config.toml
arch = "wide_resnet"
train_examples = 49215
horizontal_flip = false
translate = 0.12
rotation_deg = 10
avg_pool_shortcut = false
widths = [160, 272, 480]
init = "lecun_normal"
grad_clip = 0.5
steps = 13700
Rows from block 4, named by matrix and row number. Rows with one number belong to one channel. Each number is 128 + 32 x the weight over its row's rms, rounded and kept within 0 to 255. All counts start at 0. After the name is the row's rms in percent of the matrix's.
# convs0: first 3x3 conv (model.blocks.4.convs.0.weight, 272x272x3x3), inputs 161-167, a 3x3 kernel for each
# convs1: second 3x3 conv (model.blocks.4.convs.1.weight, 272x272x3x3, transposed), outputs 161-167, a 3x3 kernel for each
convs0.112 099 [157 167 163 160 187 167 144 147 189 155  90  74  96 113  82 130 125  97 102  71  96  99 122 118 132 149 127  78 106 164 113 128 173 131 147 184 114  93  96 162 109 105 125 139 136  99 142 139 143 134 103 114  82 110 112 169 176 115  96 136 143 118 169]
convs1.112 098 [167 184  54  93 139  63 126 115 124 127 102 129  98 144 161  98 190 209 153 164 133 146 146 155 121 120  81 140 118 172 149 145 130  66 118 162  95 128 180  96 119 143  82 117 111  85 102 122 106  90  96 175 113 110  67 170 135  57  96 165  24  61 132]
convs0.113 095 [169 137 113 139  66  92 113  67 137 173 111 112 150 154 126  82 139 191 118  99 107 106 120  67 113 107  75 137 127 231 170 167 134 136 114 168 167 115 118 195 159  82 148 162 175 144  97 158 103  53  95 130 145 141 165 109 117 199 148  87 168 214 112]
convs1.113 089 [128 127  90 123 123 124 120 112 123 134  98 158 138 151 154 156  97 147 121 121 113 130 139 182 153 122 118 169 189 128 110 167  93  90 181 116 215 179 148 156 153 141  88 146 104 142 140 144  87  90 100  77 118  83 115 144 101 114 143 139 126 138 147]
convs0.114 099 [121 138 196  91  98 142 124  73  94 119 110  75 108  97  68 114  80 116 133 157 177 115 141 135 108 140 119 140 127 144 106 107 141  91 126 138 161 135 197 134 123 114  89  92 111  78 131 122 151 149 166 149 122 157 108 172 239  96 181 202 124 146 129]
convs1.114 106 [193 130  92 200 146 103 139 153 201 106 103 135 115 109 144 143 126  76  99 108  91 128 137 151 153 139 152 169 154 139 133 115  98  94  71  72 115 125 104 113 153 122  58 126  88 158 128  73 114  98  66  94 105 126 136  96 111 145 102 132 177 112 192]
convs0.115 102 [202 130 116  90 101 140  75 162 143  96 169 132  99 115 158 120 127 101 113 151 109  97 142 106 124 129 120 150 139  52 152 162  78 136 131 126 212 196 136 238 173 115 174 137  89  69 118 110 135 105 103 148 110 119 175 149  87 105 118  68  80  98  77]
convs1.115 110 [149 111  97 134 115 100 135 128 128 173 172 145 116 118 130 157 124  70 101 126 126 131 113 121  72 107 121 127 115 118 123 161 116 147 163 146  82 145 114 183 195 188 155 164 185 146 162 143 159 174 169 138 180 152 156 155 127 160 122 155 135 164 108]
convs0.116 096 [115 108 136 117 124  91  87 107 189  64  85 112 137  96 102 165 123 130 153  75 138 178 141 154 123 113 116 126 156  80 135 119 129 124 116 151  48 131 107 102 162 157  79 186 158 117 107 137 130  94 103 111 127 121 116 116  73 129 153 133 123 128 181]
convs1.116 095 [ 54 140  29  92 100 108 117 131 136 137 144 136 109 143 121 158 137 110 131  88 108  87  76  70 107 107  92 111 139 124  66 118 112 117 156 133  96 125  89 171 190 107 189 173 165 132 136 124 178 151 180 168 194 170 198 102 164 170  76 109 160  98 128]
convs0.117 095 [142 140  86 116 122 124 115  95 167  74  85 147 143 137 134 183  96 133  91  79 116 120  95 111 128 123 102 149 102 100 135  95 126 106 101 180 152 120 135 112 131 116 136 127 125 116 155 113  90 143 127  43 128 159 193 104 148 104 163 143 145 145 148]
convs1.117 094 [157 131  79 171 145 112 113 117 144  88 158 167  68 145 144  80 151 149 143 128 103 129 157 124  91  91 141 135  75 135 130  97 105 108 112 128 159 137 115 164 173 132 137  78 148 148 166 135 127  91 104  65  96 104 123  72  90 116 122 152 163 135 128]
convs0.118 106 [116 135 115  87 133 110 120 145 143 130 119 159 123  96 133 120 118 110 136  62 114 103 130 140  86 154 157 140 106 124 154 116 138 172 113 156 156 116 123 158 134 125 139 120  59 199 154 125 168 138 132 139 111  69 141  67  97 197  88  80 117 145  66]
convs1.118 106 [156 128  98 105 143 151 124  76 124 136 126  88  88 147  93 125 125  89 134 139 135  83 134 205 135 195 169  96 108 107 134 107  94 180 154  88 147 140 121 126 117 136 146 147 148 137 149 101 138 161 112 121 149 143 170 164 155  84 135 201 116 143 180]
convs0.119 109 [103 107 144  93 185 178  50 197 186 137 131 130 189 152 131 165 128 125 151 191 182  81 153 152  64 114 160 120 129 105 155 109 101  98 160 102 127 148 133 124 149 126 103 141 121 112  89 123 104  83 118 134 133 169  86 100 186 125  99 184 174 126 136]
convs1.119 103 [113 144 252 141 152 197 175 139 131 113 135 153 114 115 125 121  96 140 136  87  74 162 115 130 119 133 170 131 105 129 124  71 160 139  79 173 121 111 194 110 113 172 131 170 143 121 166 160 123 154 167 138 132 166 124 127 130 156 135 159 132 137 149]
convs0.120 097 [109  91  77 141 113  96 155 120  96 111  85 105 101  70  87 107  83 101 146 142 144 133 132 141 105 103 134 132 160 143 147 123 129 140 107 122 136 104 120  66  91 114 103 105  94  49 130 141  61 117 103  89 106  75  62  31  97 122  80 127 164 113 123]
convs1.120 099 [ 82 106  72 116 135  84 157 185 150 178 167  89 200 201 132 174 138  74 123  78 120 165  95 107 140  85 122  92  99 131 120 101 123 150  91  95 117 101 124 102  86  86 121 109  96  97  97 108 120 129 108  73 114 114 108 111 115 112 105 143  84 109 145]
convs0.121 104 [186 154 111 153 146  80 159  97  30 128 115  87 147 126 105 174 120 111  98 108  81  96 113 113  98 138 115 152 204 165 171 169 187 136  74 143 114 110 131 116 117 131 160 107 124  88 140 121  98 115 105 114 124 110 137 145 137 119 125 119 175 166 122]
convs1.121 110 [104 121 204 157 129 166 171 103 153 117 134 103  80 178 150 101 144 101 129 146 129 101 116 111 148  88  99 120 114 168 131 145 166 128 131 120 111 133 184 119 128 185  63  82 102  99 115 127  67  96 110 109 158 114 138 134 137 161  98 135 138 123 122]
convs0.122 101 [ 86  92  97  64  92  98 106  82  79 116 130 170  73 156 143  79 131  84 129 104 114 133 105 127 138 133 157 137 142 115  61  71 108 126 113 148 201 115 107 141 145 120 126 123 134 140 142  68 119 118  87 112  94  97 139 120  76 149 111  43 182 157 133]
convs1.122 098 [ 89  90  98  66  98 113 113 113 114 142 111  92 167 192 153 142 192 141 176 145 129 184 180 123 124 105 106 116 154 171 126 148 157 107 144 155  94 147 143  77 117 103 139 183 139 129 139 137 157 170 157 153 117 139 162 138  82 181 114 112  81  89  47]
convs0.123 105 [114 161 144  81 111 140 135 126 199 130 103 113 128 159 141 178 162 149  98 107 156  97  83 111  86  85  98 122 125  99 191 131  93 143 115  81  88  47  89  98  95 121 137 128 130 136 130 136 130 103 150 106 110 147 177 150 161 157 125 137 117 157 220]
convs1.123 116 [125  81 112 153 112  85  73 116 179 154 134 147 135 114 165 124 104 167 171 176 172 150 158 126 110  67  70 124 122 168 112 108 145  92  85 108 129 119 145  52  72 115 160 193 192 119 106  97 122 122 127 120 144 172 132 143 138 103 129 159 147 117 138]
convs0.124 095 [103  85 134 174 119 116 131 131 111  92  91 113 120 127 116  94 183 129 107 147 139 163 101 137 142  97 108 149 110 133 161 116 155 156  98 102  99 124 115 124  84 145 154 131 125 118 141 114 100  74  98 148 170 173 165 128  88 146 133 165 120  98 114]
convs1.124 088 [165 157 125 172 154 150 167 123 132 166  84 117 165 184 118  91 161 194 169 151 122 108 112  92  97 109 150  86  88  98  63 133 121 127 187 165 168 145 113 148 148 113 119 195 173 161 105 158 115 133 132 133 137 140 112 109  98 145 150  93 128 119 152]
convs0.125 101 [127 131  89 125 161 123 111 152 165  42  74 111  99 134 131 131 148 108 117 150 128  82 109 113 113  97 138 116 110  75  99 156  54 146 164  99 165 164 176 124 121 134 115 137 115 102 125  84 110 119  72  95 150 142 135  54 114 148  93  76 192 134 123]
convs1.125 096 [ 97 136 116 125 118 118 132 110  85 103 112 152 125 133 155 106 130 156 143 148 123 118 144 148  75  82 136 159 141 133 132 123 102  76 129 136 149 140 129 125 144 168 103 109 132 173 115 134 186 116 120 108  81 174 120  95  90 119 153 128  84 130 155]
convs0.126 101 [122 105  87 147 153  93  91 138  94 143 123  72  73 138 123  23 100 180 116  98 135 123 134 136 154 120  94 108  91  94 134 144  91 113 152 150 156 110 109 189 133  86 101 120  85  52  81  51 157 129  73 149 135 163  73  71  83  99 124  79 100 158 116]
convs1.126 101 [ 93 122 142 132 119 173 121 118 127 131 130 169 110 163 112 167 146  56 192 221 169 117 151 150 116  75 146  61  45  75  78 101 163  94  72 134 143 165 132 111 124  54 110 101  83 164 131 112 162 123 117 155  86  79 129 111  90 134 123 102 103 127  78]
convs0.127 105 [129 143 103 164 130 154 199 107 127 125 117 173 178 114 119  86  91 105 158 164 155  85 125 146  89 160 159  98 110 157 148 166 147  92 118 108 172 129 143 150 138 107 112 131 126 131 121 140 145 125 108 123 126 118 127 117 123 158 103 107 157 107 109]
convs1.127 102 [127 141 175 134 100 100 112 107 110 107 132 137 141 109 120 142 148 134  75  99  97  95 134 136 152 149 228 113 121 157 110 128 150 109 123 123  92 114 116 192 153 108 158 155  92 161 132 127 172 173 142 107 124 129 125 115 121  98  74 102 118  73  88]
convs0.128 101 [ 77 112 106  80  79 125 129  87 121 144 103 133 189 117 140 164  93 126 121 149 134 122 139 126 153 151 107 152  77  98 185  97  63 101 171 149  97 108 112 127 140 142 123 130 127  85  88  30 105 140  95 102 105  86 178 140 143 137 132 160 101  51 108]
convs1.128 105 [167 101 105 131  91 101 113 124 114 189 162  98 145 182 131 123 168 160 174 132 135 125  81 109 105  82 126 104  20  95  76 122 162 142 179 170 108 165  94  95 112 191 148 152 167 215 128 187 175 154 151 164 186 135 106 111  87  73 109  85  46 127 113]
convs0.129 099 [ 75 130 152  87 138 192  90 108 168  87 174 124 123 151 161  89 116 147 141 117 114 148 154 161 124 122 104 108 111  76 108 167 130 146 188 146 127 124 156  56 103 106 129 119 102 214 176 165 167 119  98  90 145 175  85  79 115 130  74 174 135 119 146]
convs1.129 094 [185 156  65 118 192  73  62 114  76  84 147 148 114 144 114 178 102 127 125 161 170  94 140 120  95  96 112 110 103 168 100 125 156  80 133 183 104 102 134 148 108  44 222 129 110 119  81  98 142  95 165 133 117 118 132 165 113 104 135 125 185 159 144]
convs0.130 097 [159  77  72 128  61 110 160 124 132 142 185 134 120 129 132 138 127  97 128 150 134  85 107 101 124 160 152  86  86 132  64  89 125  65  83 112 141 111 113 105 102 134  90  87 111  57  67 118  94  88 145 143 153 116  81 122 128  97 150 123  58 148 145]
convs1.130 101 [124 149 143 128 136 171 160 145 186  80 112 103 102 167  99  80 149 128 115 126 157 210 168 116 117 100 108 115 110 149  86  86 164  91  84 126 129 140 139 117 108  98  93  73  82  85  96  66  76  93 100 101 131  78 117  74 117 119  83  95 102  76 124]
convs0.131 101 [153 157 113 132 115  60 118  77 110 119 158 184 137 137  80 153 134 100 121  98 106 143 147 148 131 120 125 109 126 109 133 126 106 143 140 138 182 149 131 130 139 131 103 135 106  93 127  92 113 138 140 175 151 116  96 110 140  72  77 124  90  84 128]
convs1.131 103 [102 163 145  96 109 139  78 121 102 106  90 101 107  95 136 170 183  86 143  92 115 113  87  90 148 203 166 136 126 131 191 122 102 186 140 115  94 108 125 136 146  92 110 103  78 137 137 143  74  91  81  29  70  87 137 152 144 151 122 159 148 121 142]
convs0.132 092 [104 125  76 145 106 129  84  96 164  99  41  95  97  85 161 101  99 166  94 156 148 123 113 124 113 140 159 171  95  72 127  70  79 132 132 107 130 165 126 134 157 150 135 179 131  92  85  97 112 116 113 102 147 178 158 166 139 160 131 119 133 126 172]
convs1.132 080 [ 88 137 103  74 104  88 137  85 106  87 123 102 120 179 110 140 111  94 154 141 163 146 131 157 136 148 173 152 151 189 112 134 138 108 122  95 131 171 144 186 196 127 166 131 103 106 124 163 127 110 142  92  69 111  95 142 167 116 108 194 101 108 141]
convs0.133 096 [100  89 109 182 165 137  95 137 174  68  79 164 103 101 105 102 154 136  96 110  75 168 104  70 172 139  87 134 203 124 177 178 142 143 142 108  78 103 117 116 131 125 142 164 160 170 106 114 105 115 115 125 126 115  78 153 142 100 130 107 107  76  85]
convs1.133 099 [149 200 145 126 207 145 134 128 123 127 123  99  72 116 104  76 115 128 186 164 120 140 133 148 148 124 135 131 122 103  97 123 114  56 133 131 142 120 123 142 165 117 152 131  77 128  74 110 122  67  57 153 156 118 114 136 116 134 132 148 115  85  91]
convs0.134 101 [137 102 105 146 141 158 171 147 147  71  98 150  69 118 110 128 113 122 102 135 181 154 126 132 128 108 101 159 114 117 153 151 178 162 174 154 140 114  96 154 116 120 165 141 133 131  96 212 110  97 177 129 137 151 180 143 127 173 119 120 137 120 105]
convs1.134 109 [ 98  94 114 115 122 175 119 108 169 154 130  71 165 136 108 134 104  81 160 116 149 171 114 110 118  83  95 117  53  76 139  99 112 113 115 107 128 124 142 143  91  70 181 131  73  94  68  28 134 114  96 131 114 114 170 150 107 157 167 128 131 114  97]
convs0.135 103 [110 171 173 119 144 148 112  91 105  92 162 212 165 197 163 124 152 142 186 163  59 154 150  73 146 114  90  71 154 112 130 170 161 131 129 147 156 160 151 141 137 146 124 117 115  72  74 120  70  95 133  56 102 149 141 115 111 102 131 128 147 159 134]
convs1.135 096 [ 88  69  64 128  99 123 128 137 129 153 117  78 152 136 137 118 160 251 140 105 122 154 188 180 124  96 111 146 112 150 135  89 181 153 155 173 114 126 142 115  96 119  60  36 104 130 177 190 117 127 156 120 151 173  55 112 116 115 145  97  93 127 140]
convs0.136 100 [ 94 125 120 138 104 122 130 105  99 118 133 118 118 132 118 113  99 145 123 135 140 106 148 165  75 144 113 160 147 134 129 108 122 136 169 192  88 101 132 153 176 192 195 200 199  73 141 124 100 164 135 136 185 135  64 122  73 138 123 101 188 130  98]
convs1.136 111 [122  99  51 131 133 128 139 140 142 166 128  88 139  98  87  78 146 126 108 104 162  93 121 144 148 157 139  96 181 136 128 158  89 109 117  70 116 148 114 110 127 144 167 128 119 177  79 120 131 118 126 110 124 108  91 111 183 161 183 160 168 109 136]
convs0.137 098 [139  72  97 176 179 119 103 207 125 225 165 125 152 125 187 104 143 150  98 181 129  78  93  84 141 134 105 101 144 125 193 190 103 174 181 105 147 125  77 122 120 136  72 137 128 119 100  95 121 104 105 118 107 104 171 129 124 111 159 114 129 152 138]
convs1.137 089 [158 170 138 102 108 145 117 124 124 120  98 102  86 149 101 140 122 111 115 160 172 109 147 113 137 126 120 137 123 181 170 136 127 199 190 199 130 125 125 155 135 150  78 173 138 228 190 137 179 165 171 129 137 182 131 107  65  88 121 147 139 161 192]
convs0.138 102 [ 50  47 117  80 132 140 208 164  82 149  95 131  82 120 119 117 135 128  89 108 126 126 135 122 100 112 117  99  87 152 153  89  56 119 112 161 187 159 116 181 141 113 131 148 117 120 156 150 118 117 123 120 123 142 148 141 132 111  96 131 141 101 146]
convs1.138 091 [112 125 164  84 105 184 105 145 100 158 131 154 131  88  94 120 147 174 125 153 193 134 134 112 148 121 164 120 167 128 124 133 112 140 140 217 155 129  75 133  81  98 139 106 139 122 148 121  59 109 117  33  68 100 118 131  82  91 159 106 130 108 116]
convs0.139 108 [133 132  86 149 118  40 211 172  41 105 170 181  90 125  86 135 156 103  73 161 130 101 152 167 118 143 135 168 114 166 141 136 139  71  94 120  95  73 140 135 128  82  74 105 140  77 126 145 181 154 122 119 140 151 117  96 121 118  91  60 193 164  90]
convs1.139 109 [169 125 154 147 133 149 131  97 157 123 113  76 159 132 117 146 149 144 119 131 102 137 125  76 158 138 169 141 162  92 117 127 133 195 123  93 135 146 141 217 157 199 138 155 134 151 117 131 135 110 123 163 170 168 163 161 104 166  88  56 116  77 107]
convs0.140 097 [104  47  92 167  69 100 136 112  87 119 151 114 163  97 102 166 130  67 145 119 104 134 153 103 126 134 177 135 157 120  59  99  93 102 113 129  99 135 121 111 155 166 140 118 119  66  71 183  90  85 186 113 125 132  88 125  75 129 191 212 139 156 120]
convs1.140 093 [135 120 163 144 135  91 187 154 150 123 134 148  93 177 148  82 164 140 121 138 100 141  76 127 154 139 115  62 118 123 151  86  86 149 148 111 143 113 101  83 108 151  83 127  63 102 104  92  91 133  58  80 138 154 112  86 101 123  98  73 113  73 166]
convs0.141 090 [120 169 153  96  91  69 121 119  83  99  47 107  75 113 114 105 126 158 171 132 153 137 128 128 123 142 133 103  81  95 170 151  79 115 103 112 157 148 131 154 146 120  88 143  92 158 157 118 105 134 105 120 101 155  92 136 175 126 146 111  91 117 107]
convs1.141 084 [130 108 153 127 155 157 142 130 146 105 113 120 156 162  84 152 136 112 147 143  89 111 103  65  78  48  59 136  95  73 132  88  73 117 101 117 155 114 126 143 135 125 124 152 129 108 106 124  86  77 110 118 125 121  53 147 157 127  80 115  64 102 138]
convs0.142 095 [ 91 148  91 112 187 150 124 204 188 114 152 121  90 132 136 129 178 161  83 108 108 117 103  92 125 118 137 109 106 140 133 113 127 147  90 109 111  86 119 166 117 122 168 175 137  59  50  73 141  97  97 147 176 117 136 141  94 179  92 109 195 119 139]
convs1.142 104 [211 142  44 197 144 112  64  94  79 165 119 147 107  97 112 104 126 133 152 173 143 115 145 123 145 124 161 118 170 147 128 150 193 167 146 162 127 130 200 131 140 182 147 121 143 134 149 110  93 124 124 113  85  89 174 127  62 131 149 132 114 113 205]
convs0.143 104 [124 117 182 191 114 111 114 136  82 110 106 129 154 172 129 173 158 164 135 138 134 134 157 151 132 148 134 106 119  97 107  97  69 128 125 116  94  63 100 143 103 138 143 146 140 120 162 162  67  82  73 106 118 104  89 157  70 126 130 127 111 134 135]
convs1.143 109 [ 72 126 120  93 101 187 132  82 152 125 118 150 153 102 112 170 163  75 141 115 126 139 142 137 154 130 142 135  99 124 136 127 131 158 140 126  98 102  91 124 120 126 176 191 142 102 142 156 155 157 198 173 177 205 100 117 113 107  99  92  84 123 121]
convs0.144 102 [ 79 161 150 100 154  97  76 119 135 131 105 120 184 132 112 117 137 120  28 130  81  75 131 170 163  97 118 141 107 143 131 125 140  92 139 187  91  83 137 129 129 158 107 122 176  18  93 188 113 140 191 103 116 138 111  69 113 106 114 153 135 133 135]
convs1.144 105 [126 150 153 159  85 167 172  98 135 120 145 183  90 149 187 100 161 143 128 105 157 118 119 129 132 163 232 154 158 146 139 154 150 107 160 168 143 138 114 172 156 125 154 112 131 146 147 147 137 179 184 111 139 165 121 111  70  91 110  29 108 132  83]
convs0.145 100 [188 166  91 131 107  95 134  74  73 168 105  97  88 119 168 118 100 138 105 136 134 111  84  98 129 104 116 153 122  97 102  91  91 130 162 115 170 162 112 149 146 122 143 154 119  71 133 184 118 141 115 115 120  93 137 138  90 121 152 131  82 166 135]
convs1.145 095 [104 149 159 130  97 137 105 100 153 150 136 136 151 104 135 140 135 159 111 105 125  51  49 135 130 154 166 117  98  75 161 156 129 164 144 108 127 135  75  89 138 144 164 147 145 159 146 100 177 147  71 200 164  88 139 144 148  97  69 107 160  94 146]
convs0.146 090 [ 54  72 117 124 110 209 160 167 187 131 119 127 122 150  93 128 181 146  63 108 163 143 123 127 140 105 118 108  72 178 176 136 161 159 203 157 179 186 153 130 145 135 172 154 149 106 137 145 180 159 131 134  91  68 152  96 154 104 136 159  81 135 133]
convs1.146 080 [159  84  82 108 161 130 110 167 120 129 135 126 127 128 136 133 132 131 136 153 133  99  74  99  91  94 137 213 189 150 197 215 136 128  96  71 123 114 162 104 102 126  54  78 111 142 126 207  53  66  92 109  83  91 105  98 156  94 118 169  45 115 126]
convs0.147 098 [180 107 122 137 104  95 102  75 145 119  86 148 144  97 163 151 213 136 132 126  89 135 144 116 129 121 116 150  81 121 111 178 196 111 185 188 116 149 109 107 125 128  72  99 148 199 142 132  95 109 122  76 105  91 127 158 146 136 132 155 121 122 156]
convs1.147 099 [155 111 126 146 110  99 135 151 138 121 133 139 142 125 147 169 133 121 157 123 108 156 149 119 159 107  39 130 103 116 115 103 143 105 127 111 113  84 145 100 116 171  83 157 189 141  84 106 115 120 111 115  94  99 141 129 143 121 172 126  89 161 117]
convs0.148 103 [ 99 137  95 104 147  87 130 148 131 169 153 145 172 125 122  94  98 137 144  86 107  69 108 121 135 136 137 154 123 100 105 158 178 134 132 133  75 114 143 140 119 115 153 131 114  91  87 212 131 124 161  78 123 170 151 148 156 130 205 116 115 146 106]
convs1.148 111 [147 115  93 111 100 100 139  94 128 127 139 145 121  91 168 131 110 140 155 122  91 127 129 131 136 111 101 172 161 153 180 134 166 130 103 123 103 118 108 112  99  88 129 186 179 132 148 119 104 127 135 133 158 186 133 108 126 144 145  98 163 137 113]
convs0.149 100 [203 137  83 132  96 139  85 107 115 138 176 199  78 169 179  29 153 151 125 121 153  93  96 132 131 101 118 130 174 131  94  67  31 150 116 106 105  83 152 176 116 156 148 113 165  81  97  91 128 174 122 107 134 131 131 114 175 151 153 155 127 147 142]
convs1.149 105 [122 138 124 102  98 145 151 121 145 151 170 106 153 129  65 108 151 101 144 106 135  80  94 129 121 154 150  65 104 126  85 109 130  93 121 158  91  59 106 117  75 121 177 102 145  66 127 133  93 104 160 172 138 166  89 128  99  75 126  68 126 126  91]
convs0.150 090 [147 106 139 120  88 136 152 123 132 110 130 112  63 112 113 147 125 113 135 105 121  99 141 124 117 158 136 118 109  81 105 116 118 149  81 118 105 105 127  91 142 144  91 110 143 145 137 115 153 126 116 115 152 133 132 151 116 144 142 121 145 179 124]
convs1.150 083 [177 138 108 173 179 102 184 110 106  96  59 103 160 103  88 166 163 100  75 121 152 167 111 109 141  87  81 168 129 160 147 141 155 128 143 126 102 174 158 114 120 170 129 120 137 147 105 123 131 141 109 137  98  96  66  84 145  79 114 127 105  97  86]
convs0.151 095 [141  99 134 141 116  63 110 117  40 123 143 131 148 140  80 145 113  82 101  96 146  80 129 164  83 113 127  68 142 143  78 121 156 125 121 170  84 149 153 161 155 135 185 140 149 109  79  76 104 105  73 131 173 114 116 122 195 151  87 157 140  84 115]
convs1.151 096 [125 151 137 141 131 132 122 147 128 127  85 110 165 136 152 147 141  89 139 139 111  81 121 144  56 109 187  90 131  87 118 154 149 141 117 122 130 135 129  97 148 134  77 109 117 145 161 167 114 141 119  69 102 115 133 113 100 128  92 109 135 125 119]
convs0.152 098 [ 86 135 187 172 143 124 188 136  94  92  65 115 100  93 134 165 188 201 106  63  55 107 106 100 137 158 103  65 106  72  94 127 139 106 132 140 140 162 106 111 167 133  93 140 141 148 147 124 179 134  63  92 134  76 128 192 159  79 150 112  95 120 103]
convs1.152 099 [150 146 114 147 138 124 161 140 100 176 162 129 157 150 119 155 141 119 124 159 173 149 141 149 102 113  87 153 114 126 174 110 169 142 148 150 123 119 138 113 108 141  60 115 147 133 131 148 130 112  88 160 111 117 113  99  91 105 108 100 116 152 104]
convs0.153 095 [ 84  99  70  87 156  94 112 179  97 147 155  80 139 123 113 151 136 136 132 114 108 135  82  85 134 106 143 152 182 138 131 150 106 107 140 147 103  98 135 120 102  76 163 117  96 163 114 109  90  75  90 107 128 123 136  96 102  97 160 147  86 174 150]
convs1.153 072 [ 93  99 178  88  87 194 121 110 130  81 116 130 146 158 112 133 168  95 109 159 210 113 150 189 146 171 120 138 134 103  98 105  79 129  82 105 142 110  90 139 138 135 107 103 139  79  88 134  99 115 133 130 118 128 149  86 173 170 130  94 176 149  90]
convs0.154 089 [201  78  88 106 141  80 126 135 160 142 108 116 124 171 140 101 152 155 138 181 154 123 106  94 118 101 144 106 173 116 126 158 171  68 105 147 138  96 136 154 124 144 163 204 179  99 108 105 155 134 123 195 168 154 134 104 141 157  99 145 140 155 163]
convs1.154 092 [133  88 147  85 105  94 119 112 168 136 152 149 149 134 142  95 147 124 105 107 148 191 141 148 169 135 158 159 170 194 172 129 138 123 131 131  91 121 105  80  88  83  85  85  67  94  39  58 133 137  69 144 142  54  62 151 104 132 186  79 122 188 133]
convs0.155 100 [138 169 160 198 149 136 182 157 135 119  97 197  58  68 150 114 123 132 142 120 126 139  83  87 196 178 165 152 141 100 165 146  92 164 118 107 167 150  92 142 108 119 140 117 103  36  55 118 101  97 123  97  93 110 130 156 133 110 157 173 119 161 186]
convs1.155 104 [ 40 109 114  99 116 146 151 159  96 150  97 150 127 102 104 122 108  83  68  99  87 119 131 178 109 116 121 146 137 186 128 114 127 146  78  99 137 124 126 146  81  72 135  97  74 142 123 143 129 127 152 148 149 186 161 157 169 106 124 144 134 120 156]
convs0.156 105 [168 134 184 160 143 137  86  88 120 151  97 129 119 111 145  82  56 116 118 143 161  50 102 130  93 130 137 111 155  92  46 144  98  95 133 162 166 119 147 129 127 161  89 122 108 166 131 145 152 101 108  86  31 118 107  61  75 108 135  84 120 145  98]
convs1.156 113 [ 74 135 103 120 138 168 127  71 138  98 123 135 153 154 136 138 168 152 126  99 128 121 143 136 146 121 121 102 176 139 126 139 110 192 152 121  81 121 145 117 129  95 127  92  88  85 126 116 144 136 120  93  86  92 128 127 192 107 127 103 131 162 106]
convs0.157 099 [146 138 146 132 156 140 118 136 145  22  88 117 110 121 121 165 164 184 179 177 132 112 125 104  94  92 105 133 143 104 165 156 132 160 145 123  70  80  83  67  42  70 110  95 113 122 120 114 124 126 127 117 140 162 115 130  96 126 174 154  82 162 140]
convs1.157 101 [116 117 146  80 120  93 124 155 131 102 102 100 156  83  90 118 114 116 185 144 152 124  84  31  64  45  73 150 139 189  99 110 140  88  90 109  83  94  60 127 123 127 155 152 150 156 133 152 125 122 115 101  81  90  49 119 165  73  83 136 136 115 141]
convs0.158 102 [137 128 115  57  99 102  69  45  94 110  92  97 140  90 128 177 127 146 164 157 170 158 146 172 126 136 132  86 156  68 101  99 120 121 129 124 138 136 131 159  99  80 181 111 114  98 107 167 106  90 126 108  88 119 188 175 105 129 212 145 130 127 116]
convs1.158 100 [115 139 168 113 108 129 135 127 140 115 138 113 134 140 109 132 144 124 160 129 113 132 140 128 130 102  83 153 139 156 177 112 107 125 123 114 113 160 171 108 191 115  61 111  75 203 171 168  92  90  80 110  99  71 138 127 207 115  81 150  86 148 120]
convs0.159 102 [217 189 111 194 162 143 135  97 112  50  77  86 104  86 133 104 124 172 124 140 163 146 127 106 128 153 148 140 137 110 139 154  92 199 132 116 147 103 119 147 146 165 137 139 152  65 117 139  88 146 138 121 146 159 110 155 153 136 171 136 132 135 170]
convs1.159 108 [150 148  87 112 170 128  76 114 165 146 136 133  76 140 114  97 127 131  79  66 151  95 116 145 103 167 187 140 102 125 123 146 113 179 171 101 112 124 138 104 107  89  62 126 106 117  89 114 134 161 128 137 131 128 117 151 129 115 128 170 158 155 203]
convs0.160 099 [129 106 151 151  94 117 164  53 108 165 154 176 147 168 128 174 155  91  87 127 148 125 129 173 110  85 139 168 122 143 151 118  94  98 106 148 126 122 139 142  73 103 127 151 134 154  93  86 104 156 116 126 103 137 194  92 137 138 106 105  83 123  74]
convs1.160 097 [127 145 154 134 139 156 157 122 146 109 147 126 107  89 121 132  77 103  80 122 109 103 116 112 130 145 156 101 138 147  96 164 116 183 193 126 137 167 127 156 151 174  96 146 173 132 155 165 142 151 138 143 121 128 165 123 136 147 120  96  76 150 177]
convs0.161 103 [129 131 148  86 115 125  88 114 100 155 107  89 219 136 106 187 172 100 147 137 171 125 175 176 105  99  79 163  90 114 176 170 175 120 127 141 131 119 110  96 114  92  96  82  75 206 133 126 155 114  94  85 114  65 104  56 138 116  98  73 106  89 103]
convs1.161 093 [ 75  91  67  91  90 134 176 161 116 121 131 133 125 151 172 115 145 142 140 136 143 140  77  83 174  70  84 125 153 154  61 106  85  65 132 107  92  69 132  84 100 102  71  85 123 103  84  84  86  85 110 136 148 190 122  85 131 137 131 158 134 183 197]
convs0.162 103 [110 124 141 111 121 145 143 112 133 157 129 121  64 133 105 111 171 115 132  71 106 126 135 125 125 127 101 142 121 163 143 147 175 120 127 122 155 153 137  88 151  94 100 126  88  87 105 151 133 137 131 113 112 123 159  95  79 117 123 109 133 101 101]
convs1.162 109 [126  92 114 167 133 117 127 153 147  80  91 142  98  92 129 141 108 137 122  66  71  93  87 118 138 177 191  97  77 111  77 116 120 151 169 159 180 138 111 176 143 143 194 163 148 120 116 150 116 117 140 100 130 187 139 106 135 181 121 152 118 154 144]
convs0.163 099 [114 116 112  80  97 175 120 116 125 116 118 124  86 142 125  65 118 141 119 143 174  99 120 154 121 131 154  82 178 142 120 138 186 183 112 106  65 116 182  57  99 174  83  93 120 108 103  94 116 113  97 123  96 111  93 173  84 155 144 142 172 125 164]
convs1.163 104 [145 140 110 119 123 162 143 101 205 112  89 154 133 107 176 162 190 203 120 112  97 115 129 166 155 141 150 147 124 116 119 155 118 109 155  84 130 104 162 124 111  67  91 135  66 148 137 116 110 108 118 133 116 144  89 136 182 101 144 234  91 131 139]
convs0.164 103 [142 139 164 141 106 227 144  84 144  94  82  93 118  98 100  87 131 120 120 108  98 185 107  97 147 128  99 126 127  90 140 174 100 118 144 153 103 142 145 110 127 122 119 132 126 159 125 175 149 147 169 105 154 145  75 102 127 126  83 152 134 106 115]
convs1.164 106 [132 191 129 132 115 131 138 143 102 156 153  84 173 110 146  99 108 171 188 153 113 138 105 100  72 124 102  87 134 138 146 135 106 167 155 104  77 144 133  68 127 127 119 109 113  77  78  88 102  61 105 163 126 119 115 121  82 105 144  95  94 146 118]